From a checkpoint of a small image deblurring model: widths [96, 192, 288].
Rows from block 3, named by matrix and row number. Rows with one number belong to one channel. Each number is 500 + 25 x the weight over its row's rms, rounded and kept within 0 to 999. All counts start at 0. Numbers have three digits each.
# convs0: first 3x3 conv (model.mid.1.convs.0.weight, 288x288x3x3), inputs 252-258, a 3x3 kernel for each
# convs1: second 3x3 conv (model.mid.1.convs.1.weight, 288x288x3x3, transposed), outputs 252-258, a 3x3 kernel for each
convs0.73:530549525455526534475543511480449497506512490520580592511502480507495496466492514517527468480514525517519511502494512466524509554501535519503494476472494466518552499489478516524516529489508
convs1.73:478459478456468465512490524504436511487548501529515510515554508519510523507501486548487489476490481476518540452491520489506549510517515481483447470519519477472501535487503477475456458497484
convs0.74:488477480531531503556537511430473515536523545503470486518480499522508490504498485542536495500488532507506475466482481490471515488505496497504514518521508516499514498486493514528544500526518
convs1.74:510473503509502468475486505505502509512546483454496493543467498452513484488504482515492456506496496486441456487461527490486525517456535475486495498479488478510510495494489505477495514507484
convs0.75:506505504542488524480475504491528492491487509487490482487516505507505498491501514506482547470493485487517480481502500538447384486517489534478498503562440536554508504484524523464477534511484
convs1.75:493533482446503514477506524509500491500503512492481497495512493544521537498491514491501511503508584502529511502498532498529503520512525519501477541489524492507465516528506481512558504530498
convs0.76:471514481502524511496543516459595504513498512486515503526507517517537531513478533499519519464519481494493506514511522537490472508501461505487505462534499485537535520471524500495490550500476
convs1.76:480458528475490519515480510509486459500484445536498521460517460529540500490520471538502515563501437507502510453516469474511516487531471497485503487480487496520463543468470549520516484518482
convs0.77:485510451521520503504491489497553455531504515535477435526518526477525527465489535529508475507502499474520504480496483523479472509493529507493514450479502496514505515506481523490452502504478
convs1.77:513494477486501489509519515499508522478503499479443499513471546473484503527491529501542541486498502468519501491488501493529483500498471477542480492486509511517466509519475494524514533505453
convs0.78:519515482533541526528485515505524514481558495493510543539489471512523507494529481517496479519487511500482529494560500476560510522497503491498534517490495509461534513493495524533508548561487
convs1.78:518491456474503507530494478505486510514501488484529565506486520476485498480514507483502545511514494504512500497517508504517479456481533466532552474489491475470538516490519455483512517489501
convs0.79:492490500500536512488486531471501540509521529484511510514513509521504505540509494493511518476517529492494521539518482512444469475505488474529469478499512485471521465486489488499486506465488
convs1.79:495514475513513477503521506485463503565480511489479488470490492530509489536539501494512494449506489465534503467474506516539504449509491493492467494470489508517491495491458488514446534490542
convs0.80:514515519463496520515513517549543501524545540500522483494511498515493476506503488510467480543492479495552481448499477487497482516429439496499480513500469518522512534528503491527486530548500
convs1.80:484457462473497494494504479508464465469471453492479454471448421462445447463479462491476478461504474497485521504492464522519471475465508522512517538510475467512483487493499483539550500528519
convs0.81:499492483534553526487516442484491518542514520517460525492483487479505474479517483503478482461505505502469507559489525535510491528458497496483471458447554482483469504505474496459493465468490
convs1.81:515453524496502455500534497489531480438488504516525503499515490495500524516514543461531568511481485527515506487514482497489473493494482499508522542533507542534512483505535491499489487520549
convs0.82:495528514522497522489530506506475540539522511519519500481519522490534480499559490540501499497479453510522470518467479556461506556517470563495477438530499471513505485506500479529482525518489
convs1.82:501512514536516536494512498485530483500503501476494517553492491538489513529505482523505476471471506486525500517479449492522490511517522544490519495499522495455460529486493530474498510484566
convs0.83:537507545468447429539520509501522479519506529493484511496524455499520526505467513500495503449444504517523494472517521467427499475488503483482545474495311534503493537500499495506447499489473
convs1.83:496536518504461485481492493489495479478500507512479531469505474517512509499490512512516490465548527508509540510531475532519530499486490517456459567520534480513511479494516498501545495509492
convs0.84:500479519459507529478532486505514518509554510475598469529501490489513514480477470497442505501503465461440497525506520532506461477539534509510517491485503501524530452505491473509493470467493
convs1.84:475512520491507499504501521501468525539526465516500513553536520478478529565539476525478498478498478434518523548490493514568490540507496529506526476449476461521517519503465504519506493495497
convs0.85:475503496520549487512532509487506497501474530534484489473498506550525521440468508488515505503489488496475523462469499493467469476497514501494474508552523477410483491476475462494519511514514
convs1.85:506486528491482522471526561491480506476505472446509512538519518504468501496459522512472483515499554500496481493527507518493513485572525504514481531517515519469525489536515488505525499577514
convs0.86:504495474513483504520522531496491463502524502512556490521519517510470518525488479489531479490474534469523525477497482479476494501503525510455477504522477518605509489497517519535468486478458
convs1.86:498504511508473463500526493519518504494492500466379560490521486494474486497492509517492512511476472473497513522495501498497513471503499481503495504501490482533483519505521525509501484509486
convs0.87:515495520521500536511520524477506495503475474471482475513493486479539514535490518509509499479503505502479514513461474477505497507519509529498505505519534510497504494516518520519524489522530
convs1.87:509474503510517513504499532524497501508541475488506507507518532486503497514507528483455475507522493540452457503471483489518525489492504521504492486527514522525501490501517470495479517482507
convs0.88:527468503503525468523535486488465465517526512495462535474510507493473499511470509476468493499459565531543484492458475502515509519454500436490488495507543503503493508497466488520473535506508
convs1.88:489536468497496487508506505471529493457523475496457522514554510482500492528523494515446509491497456530493501502518493515473497501497513509503554467517482498541514469509470479465515517525505
convs0.89:509488500484469446544481515500492499518493502492529501521489485492543478520527465529471483463460479486536532488488485442484487522533493532525477509439537527529504450496500546503507495474484
convs1.89:511483494485494438495521496504484465449512526508494528468501471513514502520491510479493475514476536499492486491509514464471543516468514495505510571532558515473498499541490515478437540529486
convs0.90:487477512451452476535472526485506502525519531521522479461482494509517527474497526502511503485518495429485456515461457496484495468501519502513490480490460489480483477508506485547549561485542
convs1.90:518502499473498539519515504506514520492502492521527513503519542510498505549524532511541505470517513483481467472505544501462529540523531530506532524518534524496528549487467475458503521543496
convs0.91:496513522527575637472479505486537491520522502547550529498495473509524554541525510507487507502466500494490498437489479533550501523547527452481504506517523488495512515488461506508463517498502
convs1.91:479519476494528490535534459506477475480493458470467491474510500478496498481508471495482516495492496450456482526536509518487539497522565521510515486462536470493500523516501468425456504459496
convs0.92:523497507514441494513538507478482515466550508520511515512543482523512460500501498499482477499504502498472514518483459445488424520526440516492529493554493490515472489502498537537450495514498
convs1.92:484512500467455568486498505481481466538465513484511495516532503504504464524479495496558458481512531510507501515519462432500493500499488524490522491504451496476501496497510493505492507496511
convs0.93:498483503514524505522504560607562501442469520448549497514499498467494517484529479501487501510479520475463508529543486492486458500487470474496479464481513493546497487490513459509476467530534
convs1.93:529513505529509531460487463460459492509479527512487489473458463514512530499444493521518537524489489478515464491453477490489454461508449515476494485481579483568509510486465510480548492458499
convs0.94:503460501485481487447479504458526516494515507527529518486492528538528499540493500462509471521511528471468506539491463549495500517527478491505509485475555485522427463539517558527513511502502
convs1.94:495471503506486473499498531539473463526532539519493540483511503513489503496520464519549496534543549540452502501543503449498477486478492505468454506488462497497534499535460510488454499508540
convs0.95:455500525481510476512471500493496525492500506507509520503523497487529511473490469506503500518463509496465473448491482552506486525469465544487464511534513504528496493497509482521492465486440
convs1.95:496510485517515525510498484456495502508550523474513506478462498491506501498486506537484532460451487483511555511510510502495496494494549546517559515508457496527501510492476496505492481511510
convs0.96:497505522459469497504489490503473514535493507526501514509520523474531515518478477516504507511540468527506521490487485485459485468502496500560519532472474487516489468515500468534508467508529
convs1.96:508520475485489486526469487470523499501480471455487495531481477510562501516513503488472491438457502503456503502491491490466470470515488505517520513556506543487484465478522463498493508488509
convs0.97:519518478549520484501532482503486466489543516494447484519464520519500524509462431490552510503499518523555512458555508490493471499449477493490478515486502540547471496505516484494510528476470
convs1.97:530498459510459486531540525490440505459493520491516513482473486478469500541563496520564523482483528510470466516505490493476502510513508521524485503506503525465520536547463482482503500553494
convs0.98:466507489500498493534491524489485507552498514521483495528469487505480487483545503535495480517460520503491481477471519472511482492464505522544484484551424527491478531501493506527500509512528
convs1.98:499484550520474528473475536490483500491499467474498491455517531497513499475502516515524516519535528500503516485516432487497479460472498463455524532501493518468516543535487500462519545490494
convs0.99:502479497507522507498517556513444481465531483572481493475484456481537501481479533508515431493541505540509534546535502540493497494502495559494498537510524473507565484494508483504486513477497
convs1.99:520496448506505503493518526504530469499478502455468501495517487502498506540491527496507464529480513527455463522512514465481473482529491539525544486537506494492482521496500496504513464545509
convs0.100:536571533535521473505516485492505530508527492503566532528489464483529476481479504490487529454470477525498512504490483509476502512493496484513519497518494481514477475489517512535538477489510
convs1.100:465511543527492551542513515488480530498526473523488492521531519540526470503514471495524523510472500475510511532531505503509460510476485518489522493499527526519510547555517488526516481500499
convs0.101:450450492504504490500494463472484481507539496509567506478491499499522473520528478466509504495492500490496495529462427495508492508527486504479512529534477498520506475496504515479481482509544
convs1.101:521476509513472474488533494518474486448473473540541524514533515454512529502527484511522473486493519523441524540496480523489531493517518504500488520491538466503558480504471500509477508464501
convs0.102:564527480508519491518505521466498492498521461463484481473530505453471520495497504482504506470490506523500532519513519495502536505494509510506501485503475481503502501510527504526524479496502
convs1.102:500502487492497528489469522453503502480469500444482524511482512503480542504500505461498501498443495488514494513483534495516502514515484500515473523477495524509457510513457536501518530540519
convs0.103:506483499496488538542511468512477509519524487531491472513500485480428523514477478496506496512493531523483509488486463471541500490514526502476514516518497514472502525499518478495491471536447
convs1.103:514501498536497505506553539510501486505487490454507483479492467496507496496569491511512487494514463527485519508534516491493493492498493523465513538507477499541514484492467481497512516478527
convs0.104:520498503498487505471501450496516512515515490493522505504496545456494519540546484455529461545479482503495515492494501508567479527523532489535507519463536481485508517485492504505529482525513
convs1.104:471518501528516510532499510465457479488490507507466456505472495462501492493489513497510500519499468488480474462504503507476533527481491514542463543517463502441551476452477491507455484510476
convs0.105:480495485516483458511491506515482526518487470527482497519508533491485478539467483465460531487455468468531528505526520555416522490520494481483528511499452493546503500477506506503482463487531
convs1.105:504475511504476502512482499446504527480469517481478468506519556502520521512526501508453464477487466475529500541469540473473492480495466483534529517521499510508493472464521472465490429525484
convs0.106:494503505442465456497492493513497501508472499504498505498465478510502513494524512525505507516525471478525466492506510551474508482505526533544529415486569498484511553505503544532499509498496
convs1.106:514506509496501476476530495508498472515491448493487503459477494539531508493522513513482490512498510471476475548535476512536455517531484489497471453489549491507492510500467538508504500516452
convs0.107:486518501490507463523508498513522512498505522474502496492471479520524494523505543506512481501489469487523490506526475490430496494460512505504464518529421506476505465503487526498500494509483
convs1.107:515492485489480536537508504468513516464523521484504528497520497447487477551504498486541522557497494501468500475521480533472573473512517502493504478513521498499457535529518499496420501534493
convs0.108:465499515514518543500498491499514506488471514470497503503472484477517500464482500491513490505487515477517514478490488481478499487499507484476472512506528460496462494522538503490476488498482
convs1.108:486471524466507508444470486481450488483483480492470504463452458461497469487460471451471501476487500498527479489526521493466519529553498537516497529557516517482493497485511496506549463502507
convs0.109:514490494536527507504552447550537552472495497425417517511484534510499495493475472490517501497566535459410499530524502513479495507460507504480490506465508476534484477492514498488535485507526
convs1.109:487465496494512473512524478522468504514484530496475505530507508490485454519500459489525502494478472512466501500502521516450524507455490503517500485459473507551495515493497493507518502469526
convs0.110:518532525595536510558498511498514486469486496519518505518493506493473449506563494529495505508501447496520509509492461477497474471473479506490492491502503469473526490480506487474471533523505
convs1.110:468491536511486524508513527514506521490495496492492501485517532527568565515538528495506517521522496516525456504526515509524512525517516465474485497513471473493492483511543535510523516499508
convs0.111:527505532519468467533522533563452470524487529511458492485468481513505530541473530523499502543506481499528517492496466472505507533479473487501506554519533477488498500505524535555485489460476
convs1.111:455493534463470513481474511495528451479553495500468501513508455517489468484463507474464516517476476477488517492496496520493528504527483469509470543529457533540485510514518524478529494548524
convs0.112:493523517497461501485504473486521525511515498496483505479491458556502510488481486502475467485451535522518472506520559564554592510522495482482531466374600525508456518494544524488512487538478
convs1.112:509470513478488496492496499500519496551518507529490504469487483491512492517522509520510499486489522533541521477514517465471552488488501527517497479488515487515515471500527502493479489492488
convs0.113:486495504468484531499506480476495497529512548512496502502531515493524489473448505518500514489469485501513498494506490475470553509526539475533472525500459534496528471502491539500532506529531
convs1.113:541497516463466545486471542466466462469471468445478496472511507528511457495514530486482503509508514502443469527485513459524514534521495481490503553473456493492533452503513524495487498532502
convs0.114:507449473503501508515524489531497516487505510454545498490495484517512470494517519487477525470479475504496485451507516533498519489502484511440443421505482456513482501522500510507501498494476
convs1.114:480482512475488525517502518477490497561501480499500526532526535478419520498535481511437458500462456487497514498501445490488471514562546494506524477520461525517477500542486493510474498487502
convs0.115:499526510489478531499506528505527498525526507480536500497524513501495515455502460534490470532510452517522499477479510502506502482519490489499458542484436532543509502523495555522534509547502
convs1.115:501461521521532551477495479470524494480508493470469492464529502470499512486515473511515496509545507504501522522516532476518528513486513524506478479499508506487519495480479490531515477470515
convs0.116:495548524517492491522516510523442477509496485488491504503513486484517509500459492507494494503524493436539464520538516521429482456468476499443477501508492500526505518534497514552494531485520
convs1.116:481450512500523488503498512516493513527527494520430515516520519514474523507537518502486488530463508508584532500522485528520482511488519522569505486471486483531503502524481504481496486535496
convs0.117:514483483502499499515512495557546501474509451507434424516460487522510505511486479480498497480479502509556507522507496538481495475505473496488499525491504484481508509514514514522500531491498
convs1.117:494503477460451506485499524518478535533516542519514507504494476477477476489554476466485522525503510470450519476505512506476476491407469516534513484510502508524500499487496483478483513552510
convs0.118:531522485498493509506525497507526473467536492497457512500505488497453536511494473483467508488516496485458512490475501506515501520439510524505508490501498489529498516548527523483505496573501
convs1.118:505509495509517528511474519492539517517495517514556543473499497490518488501556471492513501492484457519525528501481514500495503495539509482473482495544504535472446493471528528481514535516499
convs0.119:488468519522550519528536505494529519514470502509492521496491501502502512509469480507478514511517500489532504497513513483489505496490494510483509495496480510482492489488481516528502495513513
convs1.119:442536512497526492476467528527589478494517495506489501502535505489536511461487487519494512479486504496504513511514464521534491520479535516491524511485494506464477514488506516520502525494517
convs0.120:515509479523490501487498469504529544524460459538461493445524495516491511518509499504446518511455511490446473480532500530487550503462510500484510502531492488439492504478519487480482452537513
convs1.120:483519491513542523438480538483531463524538525510488510476492458520524509472443498505532547493524482514625501475521510515501499525488528476480514506521500501556490489533517483528507472519492
convs0.121:530524495533526461482469473549509455497492499502454491467486499498496516521513509469519489552479499474501495491505498456483422516496503465496460496507538531474542511473475531491512529474451
convs1.121:497473513504505529514500532496514513450499545502513478496484499496550513472487547481475493478480426522478467538498566506504484496490489502479489505476453477479469513473532521505542487544470
convs0.122:447497473526510543511550566481517518519510484507520474468523504511499485517502489502488481496468514496455478514514478464466493522456471511527471483505511513510510491498497509481467453479490
convs1.122:500479476456521501447473520523507472482504500502499479498486519506493484473486497485503512482491540504498492537496477541495532540498455492504508463553557496476452498478528510495481497506514
convs0.123:516490520454502497496511497509455514499515512583589505494481532484557520509461502464497477479497490501507495536502493511505483496483493520502495482482447510482519499502496496510511478479531
convs1.123:479507507495509504505492501482507481517509517500504498518510527512473505524489502517528485466496456524536522532509501522472488522509494472535540524516488488495508539503513476490498480529489
convs0.124:526503455500534516502516507496521500488518469535493502516466463487488505522485530490504451464450436481485510493503460502464596482496524495523500495490603510512522518489485495499484530501501
convs1.124:502507529518556527508479526482513495499471441513489495477506497505526500472510458496509507497476470478462505480522494478510586506533496476483514442534517492493481504487503501493413502513557
convs0.125:526516508525546529505473493484525491523489536534522468513510545480513527530477470490509489525494495471524496525517513535506499479498515505469557509494508515476507498518477492510526535513485
convs1.125:515488548499505488513542496510465484505463463497490502525529490466460454510501483521504538503501453516515485483510504452493429477479465512489476496517484478481519547536488516500529513481443
convs0.126:469505516436482490499491522514517487526498537489542492505511519477449519519544478507480493442483450495494483480490514413506438488482474474510519469459453504497486519508512517512497489497512
convs1.126:452483514434490510508502503520480512467510468547481501491486498500475505508505530502499470578540526517542518491500524529465527527499512492518496511514471508509520507499504483527486524485499
convs0.127:477459488437463483485500522507471527498513508515493501481496526494492553532499499521516478517519509457530521468449502458446515510460544507488488522486499510518505518461485501481464493477478
convs1.127:487503511505483508503450493510501525498544503468510531478508507476519497496469524494470516491512542534511512510521507529523492536531520485483521470479474508487539506493484501500484536511517
convs0.128:517526518466450465451482463500505519493508497538511483489497509500505526504514496562514464526554547519487517503504512503437485517514494510507520548484533520480490560529492509558556458495524
convs1.128:475450473528483465498516487501494502490521517523488467534532495516531484541525538537506471530532526524552546494485498574541517520510509471516473471424479539477478483472503498525521546531487
convs0.129:493486483555511544518489483467552497487506501543446482524532480472487546484488524505479542489472491490531520493431517483491555516526516504507484518482504526500463507521501543495499522498466
convs1.129:503502498475540504483496482526530488456525509472464538490509547477472460504487485476501513513517529480484510495487493489520537487524507467519497502448490524496478501475491471503491534515525
convs0.130:576536527488496455470489459462545484519536481512429539505547499477481532480435458480448458489532480478446506499538499524505505486510483506476504469449487503460491498484509493435535554524526
convs1.130:541466507532479499512511509499503493506485504470516502538516539525515470523478507502493467480499522514476516510494558485458473532476537522541488463481485514518494545518501501507561477499514
convs0.131:443509496494463566494492510473520507498452502476498521493528484471523537471502488484511508488450495487476477467534523404559539520531510516512550535527484513498501490512497498478527536500483
convs1.131:517483500470519507498501499495475505523475482502494471493479475448508510476488475480517536487454458488503486500475531453502578475502537524475463492510514448488516491533503498519476491503499
convs0.132:505498493464509486532505519469480500508477515456481539506501527500466511494484495488478473499499490515438473508536491488446454510504479482513520478478514478502525526497512511531450515475475
convs1.132:519553460473492471523480476477527482519492452493454485520552500499495482521457527505516470495495495535538485485472500502514507497479517470465551496520543505521504523465475499461453526474487
convs0.133:487480537543504489526521495485521516467488492503550496476487474458488502521536444497497512492572476505482480526514525502536479512454517500455459527481496567527488481499526550530492483497507
convs1.133:480464506535475498489490523497459458501518499553490499573554509491523537528531543508476509563474487529540489464502483486514518460550503498473490504535498502532519459498519516532492485489548
convs0.134:515518486529484517532535535480504490542484463487495495475502540520484510478539497508503475445498482497489502463483464496449469467552559472532456460499520504501506476470484494481503503471527
convs1.134:461476501488505480483500509500489470522487454493464497546496511528494469495539555510505515537483570486512484499496483489524527556512500490524508469537563522489525510491502520513509537505534
convs0.135:527506515464517467490484502490472540506537492482482488490499450545503500524510526510512532469559513522508497517489518550476520527498485495524503498537525527535522501489491508492491510493443
convs1.135:556504496468492510502508494506502478507503443552540554493498516502511519532517515488513479497482552484515493498516501455464458487496493524496510477476530488522476501449512514486485468474516
convs0.136:537525510483517461530482527534564471481506492478452490541503517504507508464522482526515525491535538452520525465477475498455455544463502475485476506491541493538497489488476485493523504481497
convs1.136:485524487507493527480475517495541460509494494493428483511502511490514508436490508482512533545489484516490503452503480494485508490471502517520550533535543503548517507481509470506471527510511
convs0.137:517535504487487515505503515482501460491522511501530506481493497526499495492487502535551478505513451518490507492471464495443505489510509476544478432580557493507477496527504551487513532488474
convs1.137:503485492537485446516481488487535476514495482516497508515528516483505497524465473492510508513522512515521471487470509480478493521511522504497512487474495437522510496506457526529484459515513
convs0.138:504480523462484562432494499482525490509492529488492503513505514514501498502492491502530485452518505479520520498467530481508518498514510526509523484512526539535501485515504467515508511540499
convs1.138:507517510517487480556512495472503492496465484528508491502503508468491502503487504501464473503478500486474468487488507532482476456495507511446465467492525491503435487502478489483522461481483
convs0.139:509502527501494513500508512509505490515502499494466467508493501492527517498567529475511519459481573489455513492477530491550471479485486473467513496496668516454509520523485500489528494496471
convs1.139:469496484531513532504501516502486519484490525477527474519505485491491544483503501486526490483481412513487513500495498486482559519510523480459456471501516492503545538528509498492506519472420
convs0.140:495492507513487506519549552453486545497531482419531565522520530504549515511513484501454514474512468496488530499497508524495527510527446499497475488534498461484536468494495467502494452425496
convs1.140:514502467523499497552530501474504508475506446519477548526515488513519519485527494521491524457522478552500478467505515499472443545506549514487502463497478500520489494491471488514494458504483
convs0.141:518487469510475489471499478483495479511505496492537522530518493515570499485470499501526521501482489503493526497487485496487480524517524468510527496502511491517479520442467487478491525475497
convs1.141:492489491501486523497540476490435493516501526524490511489494517524509553473460471516517543533482508507460479475500472513508484509467446479479506481490522444512539481456515467499515490510496
convs0.142:492480467490489510512484560453507561466509510464537479488470559476501549507518511526519474533508465524488495480474565464527539464568509498516474495509521480527507479524496499510527500512515
convs1.142:480498495467459505480502497465476470485522499509541526499503505482489465475510492487481475519533476484441505552447519536495529476481520492471521508532510554493471526502495490508484477508497
convs0.143:506517493538509451535471458467495477510554471526489495478482466507522499513517472490484483499484495518521487500516549490570507536526484522502521490517511514510486458502540488481541485445498
convs1.143:480474459505478468462515490490519488502526501520521504504519460479491497495522497492499485473459489464491507515495486536457513501480502472468484446510503461491500523509523485525503479505456
convs0.144:515486499478466429508505466458543480501471476510485473516492506476444487504507460488490484496506466504514529506507523516457503484508532507520487491542525506496499552490535539521502558493499
convs1.144:521522491542467509482511472492521525487520497503471507477445505502551517458529504485488486508482524547550544490539516543513481532523527530503497493489537510469498497513476517460530517524468
convs0.145:512491501521521499493505500513509524478516450485494475503487486483523500506475483457524492512469519454484488497533514539485430523535537525493544444502486496508519512520497490496472496549471
convs1.145:528453526502478513502502466477460508542491536548503560495494488529500504477533487484494525464544500513469540474478472465517517500488519483494514438491515480535480487471492500525534505501486
convs0.146:512519501461531538485514495473460509531500495507506507495518529552491482491505474538458503448484483524468479445493485513490586501478530514536443530495462496509500494484502502471449533503508
convs1.146:497516502511485536488520523511511476530502492508485513512478504509472420507495507487476478469487508526463479458532517448508518502447466518523428499459494496501490490518514528463508523510496
convs0.147:505478481467494469452429477503481494494474493492485517494482540500479474496477498507491500527493467520517522466522501551526506487498515514498427483521497554490499495478512507495490506480511
convs1.147:541494492490500496491527502506534539530487472502531452487488541479505482460513508529490489498522491500505482520514537487489542505508525461439480479481495519477503541514500553505509531520497
convs0.148:530486491519490470513479449490437482486454495486567517522469469487464495472436526493439505503467457502499530467516503498475508493502533494500504475519537497529514519500521518556529479508501
convs1.148:515551499555510495516504493477485501563575578494507521547564521512518477514501501514501494480479494522543497501531497517535502503485521481463501508471488521482496505529486533521489497483497
convs0.149:483495498501493513486527507488465516482405489489507471506474484482491523465497486550500469519525496516547493498441507499432485491501475511518500506497494484490499511476447510473456496466504
convs1.149:515536454496456488497502464510472476501479509479528525495419442486505467517473494469453493488479470527551499481422472513529483523537533531489484493493535494501502523485489494532530496478504
convs0.150:521526474472464514451475466497461507475488493508462497550537479529500512483464545537505514510493506451494478491477524450508493510508481506475467507502513469497488479534500495487491493496508
convs1.150:541494566527502531506507534491485482497485484501514500520495498534541510523473522498515520487503475503541530500494489527479519485479475503510523525504515538534518487477470485491435483476490
convs0.151:498495538529527492549515486479498544515447503494470464487479497526480538509516489476516530522506487501472476502498489525470494514507544485491491494518520510505495501506483455513506504548489
convs1.151:483494474486506518517484532514527524481491490485491545496500500476519474446447519532530495523501470453446487479488514504494509508503526505507474499491496461497498496495539488556500521490503
convs0.152:514519497535510496539510503485594538490500503518457505486490522516497481515470499481511485497492500480459510505493523514515497468509495490550500515495518488492529495491481532491504511477541
convs1.152:530465492469518505487490455489530496521511491470447512492472456525502474475501507494553485496540515492464490517460492457505456506513481489532490485493533516512486508525502535500487531524515
convs0.153:500506474552501469519526486555500538513478527494525506517499496488497520503484535445533500512494455554513508487509540477498489500505507498458520573523481491526509518522516540510514557514513
convs1.153:517492509474475508513480522537500518449554490500527519500533446484516451480538513522452494523521504548535512491518531475521496515472488516481477537450462529563536503520480512502483476469467
convs0.154:539503513514472494495488475453521477515479504494527479510520498514497447516512497499508515471491491489479480468450468489468490462515506493520477485506451480549470485482453467475451490487487
convs1.154:490502502524552510508484544512482494557515498522512552471522530557491474514514477496479506517524537458484487500496524467518495494499477538502517534504531523515496481502457524496517528490546
convs0.155:476469502485446499514489480513496508508511541515503490493452462503482454498501530509490480509480496513483521505490538487500514516501498527501509531505489485471515491469470509475475534511510
convs1.155:511485452480469502512478477515537484508512480496480433464525486502534497529505474508512496518528508521503484468531479502496518509495509523500503525476456496460510479549543513574479527527514
convs0.156:534539511517480449501497504526461560499504484501491510479517501523507489527458475527496498506493545492452515477492459483515473506481514490458518469484569462506498465483528534463546461548517
convs1.156:506477485540512464533511538533445526499503517488495469520494514459497466516524471480498501502486450492516497483477484493503496520458499518515503470509520504535501482480526508483482462497547
convs0.157:515473512495532447446487511524508534481484530442494509521507514494529476521562470467488515505488510456491467522541521496473520473467482490515502435532474521517497493473491474520485489515480
convs1.157:498432516470514493522468459514501483436501533465508509538513487514535492481490515490477514493488549483485534463483500526539482539469509469493468482488505532484481501483506558492502563511493
convs0.158:479443485492516475480536453495504499478559458509548475484512512558500521511523486490501524475542493497525497510480502532503472461521506503504504508489488491500496517486506489509529500518510
convs1.158:500510484466497485466513497519503491521474538546458534523502488484489505489487486506499482527469483475457489511515510489440483461483549476500520463532514485543477493489513488440504520473484
convs0.159:485496486492505544449484503474523509505458513503484499522545542538547498435517479474467486507444494522458496509498537491507503495493509515526516500490502503489512483502456439508458471486484
convs1.159:517454507528509495512520524504499535504476507487504504493491532518503564496491509481493512523486457496499481517520513529482539501485507514485491487472505474472484493498476487486514483470466
convs0.160:502532483505538495516563512475516502479490506460522500513507502532527520499515503513489503507526485508535507488492491509521478475473515524510497513520503473488502517502515496493504467471501
convs1.160:466475494474528519509504534550532500541508509519508518499488490488495536511518497471490473477465475500477479511472497500476520485493547449514501514545505511525471501470529496479495514455494
convs0.161:467497495501542513496547494507451449521490485443428526515514505509515541477483459527516486487466547510445531467500521463489456487493494541463527510504473479481507536494461529530498475489509
convs1.161:507480466486492455488498504499569513495520510506531503523468491496483472512474494505496505515520511510483498474457508506485532515484479514517539482514534502493458461435467486464532525512503
convs0.162:513486522494514478516484489524522533503519474531471548486509530493456507521512528515577497513556496506528530500535505490537507484527529494490533510529470495512526476477499507497477524514493
convs1.162:485487486460482482536538489501525500480434467463470462495510491474501511514485521467452503505463510440423478489451491519467502504446469549514513516504468476486534486445503534475516519473468
convs0.163:523523478476477453469529483546482444498492481529528481512490513537510467507509480509507486496491527482491500447448470515452584463458483501518542477545441539525489500495512490521469502510524
convs1.163:492502522510538439548529501469463513517529498513541490486487493527469494493478478516546476504536501508474491513536492472535495529558488515505484460475554465450463508518506510505519505508516
convs0.164:552530486518531528481479505474540500472517495487441524489497490508482490479504527503488506510506479530510415532456477451490486451501528492532490499550461523535525507485463495453537484491523
convs1.164:500505498549475548525508496457498484493476479509465496485483500519447457494468518548480484514495529498502460552519497521480467496489494469462469518516467539462472487507468506545519522531514
convs0.165:540521519551461496460521497522466493529504485467486422494469513521524525503522503524484523519512501491508518465496499461519509486537509521494512505498523481507494506551510493478478489507453
convs1.165:493500523488514455467523497512544481525481499518443489497474467478521504498513484488467459484457448468476459506461554485476491472435484511523517495492496502489486518505520506490523525486532
convs0.166:540522506477480499557541515559498501494495470533503513492505519538538482535441527543494509486483510519579468518457502551460500488497476522512512473539510507518519492472477496501508481478499
convs1.166:482503493478479530488484500472530522491468511515469482463513465532528510511517542500469505476489449508510540493549478472465541525500552485495483552478497557519435478512537480499465533555504
convs0.167:488489522465490474507509524506481497465475502510496482481501498510472495497488484463493487552481476473471492403487491494371443485487482462457473575530514507483523505490503522506511472508504
convs1.167:527513486533458484476466507511531497495514528473478478505475506454505493525493497503483478446459491542504512526498463476480498475468489481504495478448478514519510534502467479510496510490486
convs0.168:508490457480481519501543516565503503480509494495461544490458474512468524537493484455486491455485474498527514510457481447467509489521476502486485474489439527517548478517495496475474518520547
convs1.168:510498492494519491487528499485527525501517492517477487499438459462509524492517494485456464476461519494512512508481473483514520448507522434444501540468540484533523474478470501513498496494505
convs0.169:511549491488532476484511514501578520501450479513469525497501491501527488481538561500482452498504486515466510488463522498484534469528492525477499527481489495468483481496482518491482448520455
convs1.169:495480539481524520517510473520570451490502513523501445478470517503490505521472502478538451483483534516495485477481457464504540493485504507552498506511465497512520526453558502484524495453519
convs0.170:507495485496532494501499503517482493477489510515492495522516496493526508526510511519481502521517531508519480519519502493508530522516530490478497490489512492520533508532446474500497479509468
convs1.170:475481538502478495519486496494519472471510463525543459511486482518513529495496508522533482448488483482499491495496510505486475526508510484524501492480499481507523517492482513511517507524482
convs0.171:515476470502482464494487538523505538484463502531523472527527523537532528499530488497536549445467536539495471497555492532520541490498491500473529447481510504538483540495531486512517514515506
convs1.171:519495517469483418495514445503466500519514525484491502501460492507495482465494485524475447482510536501495526511512477510479484506468516544468479437478561520477486557537500515487528483519491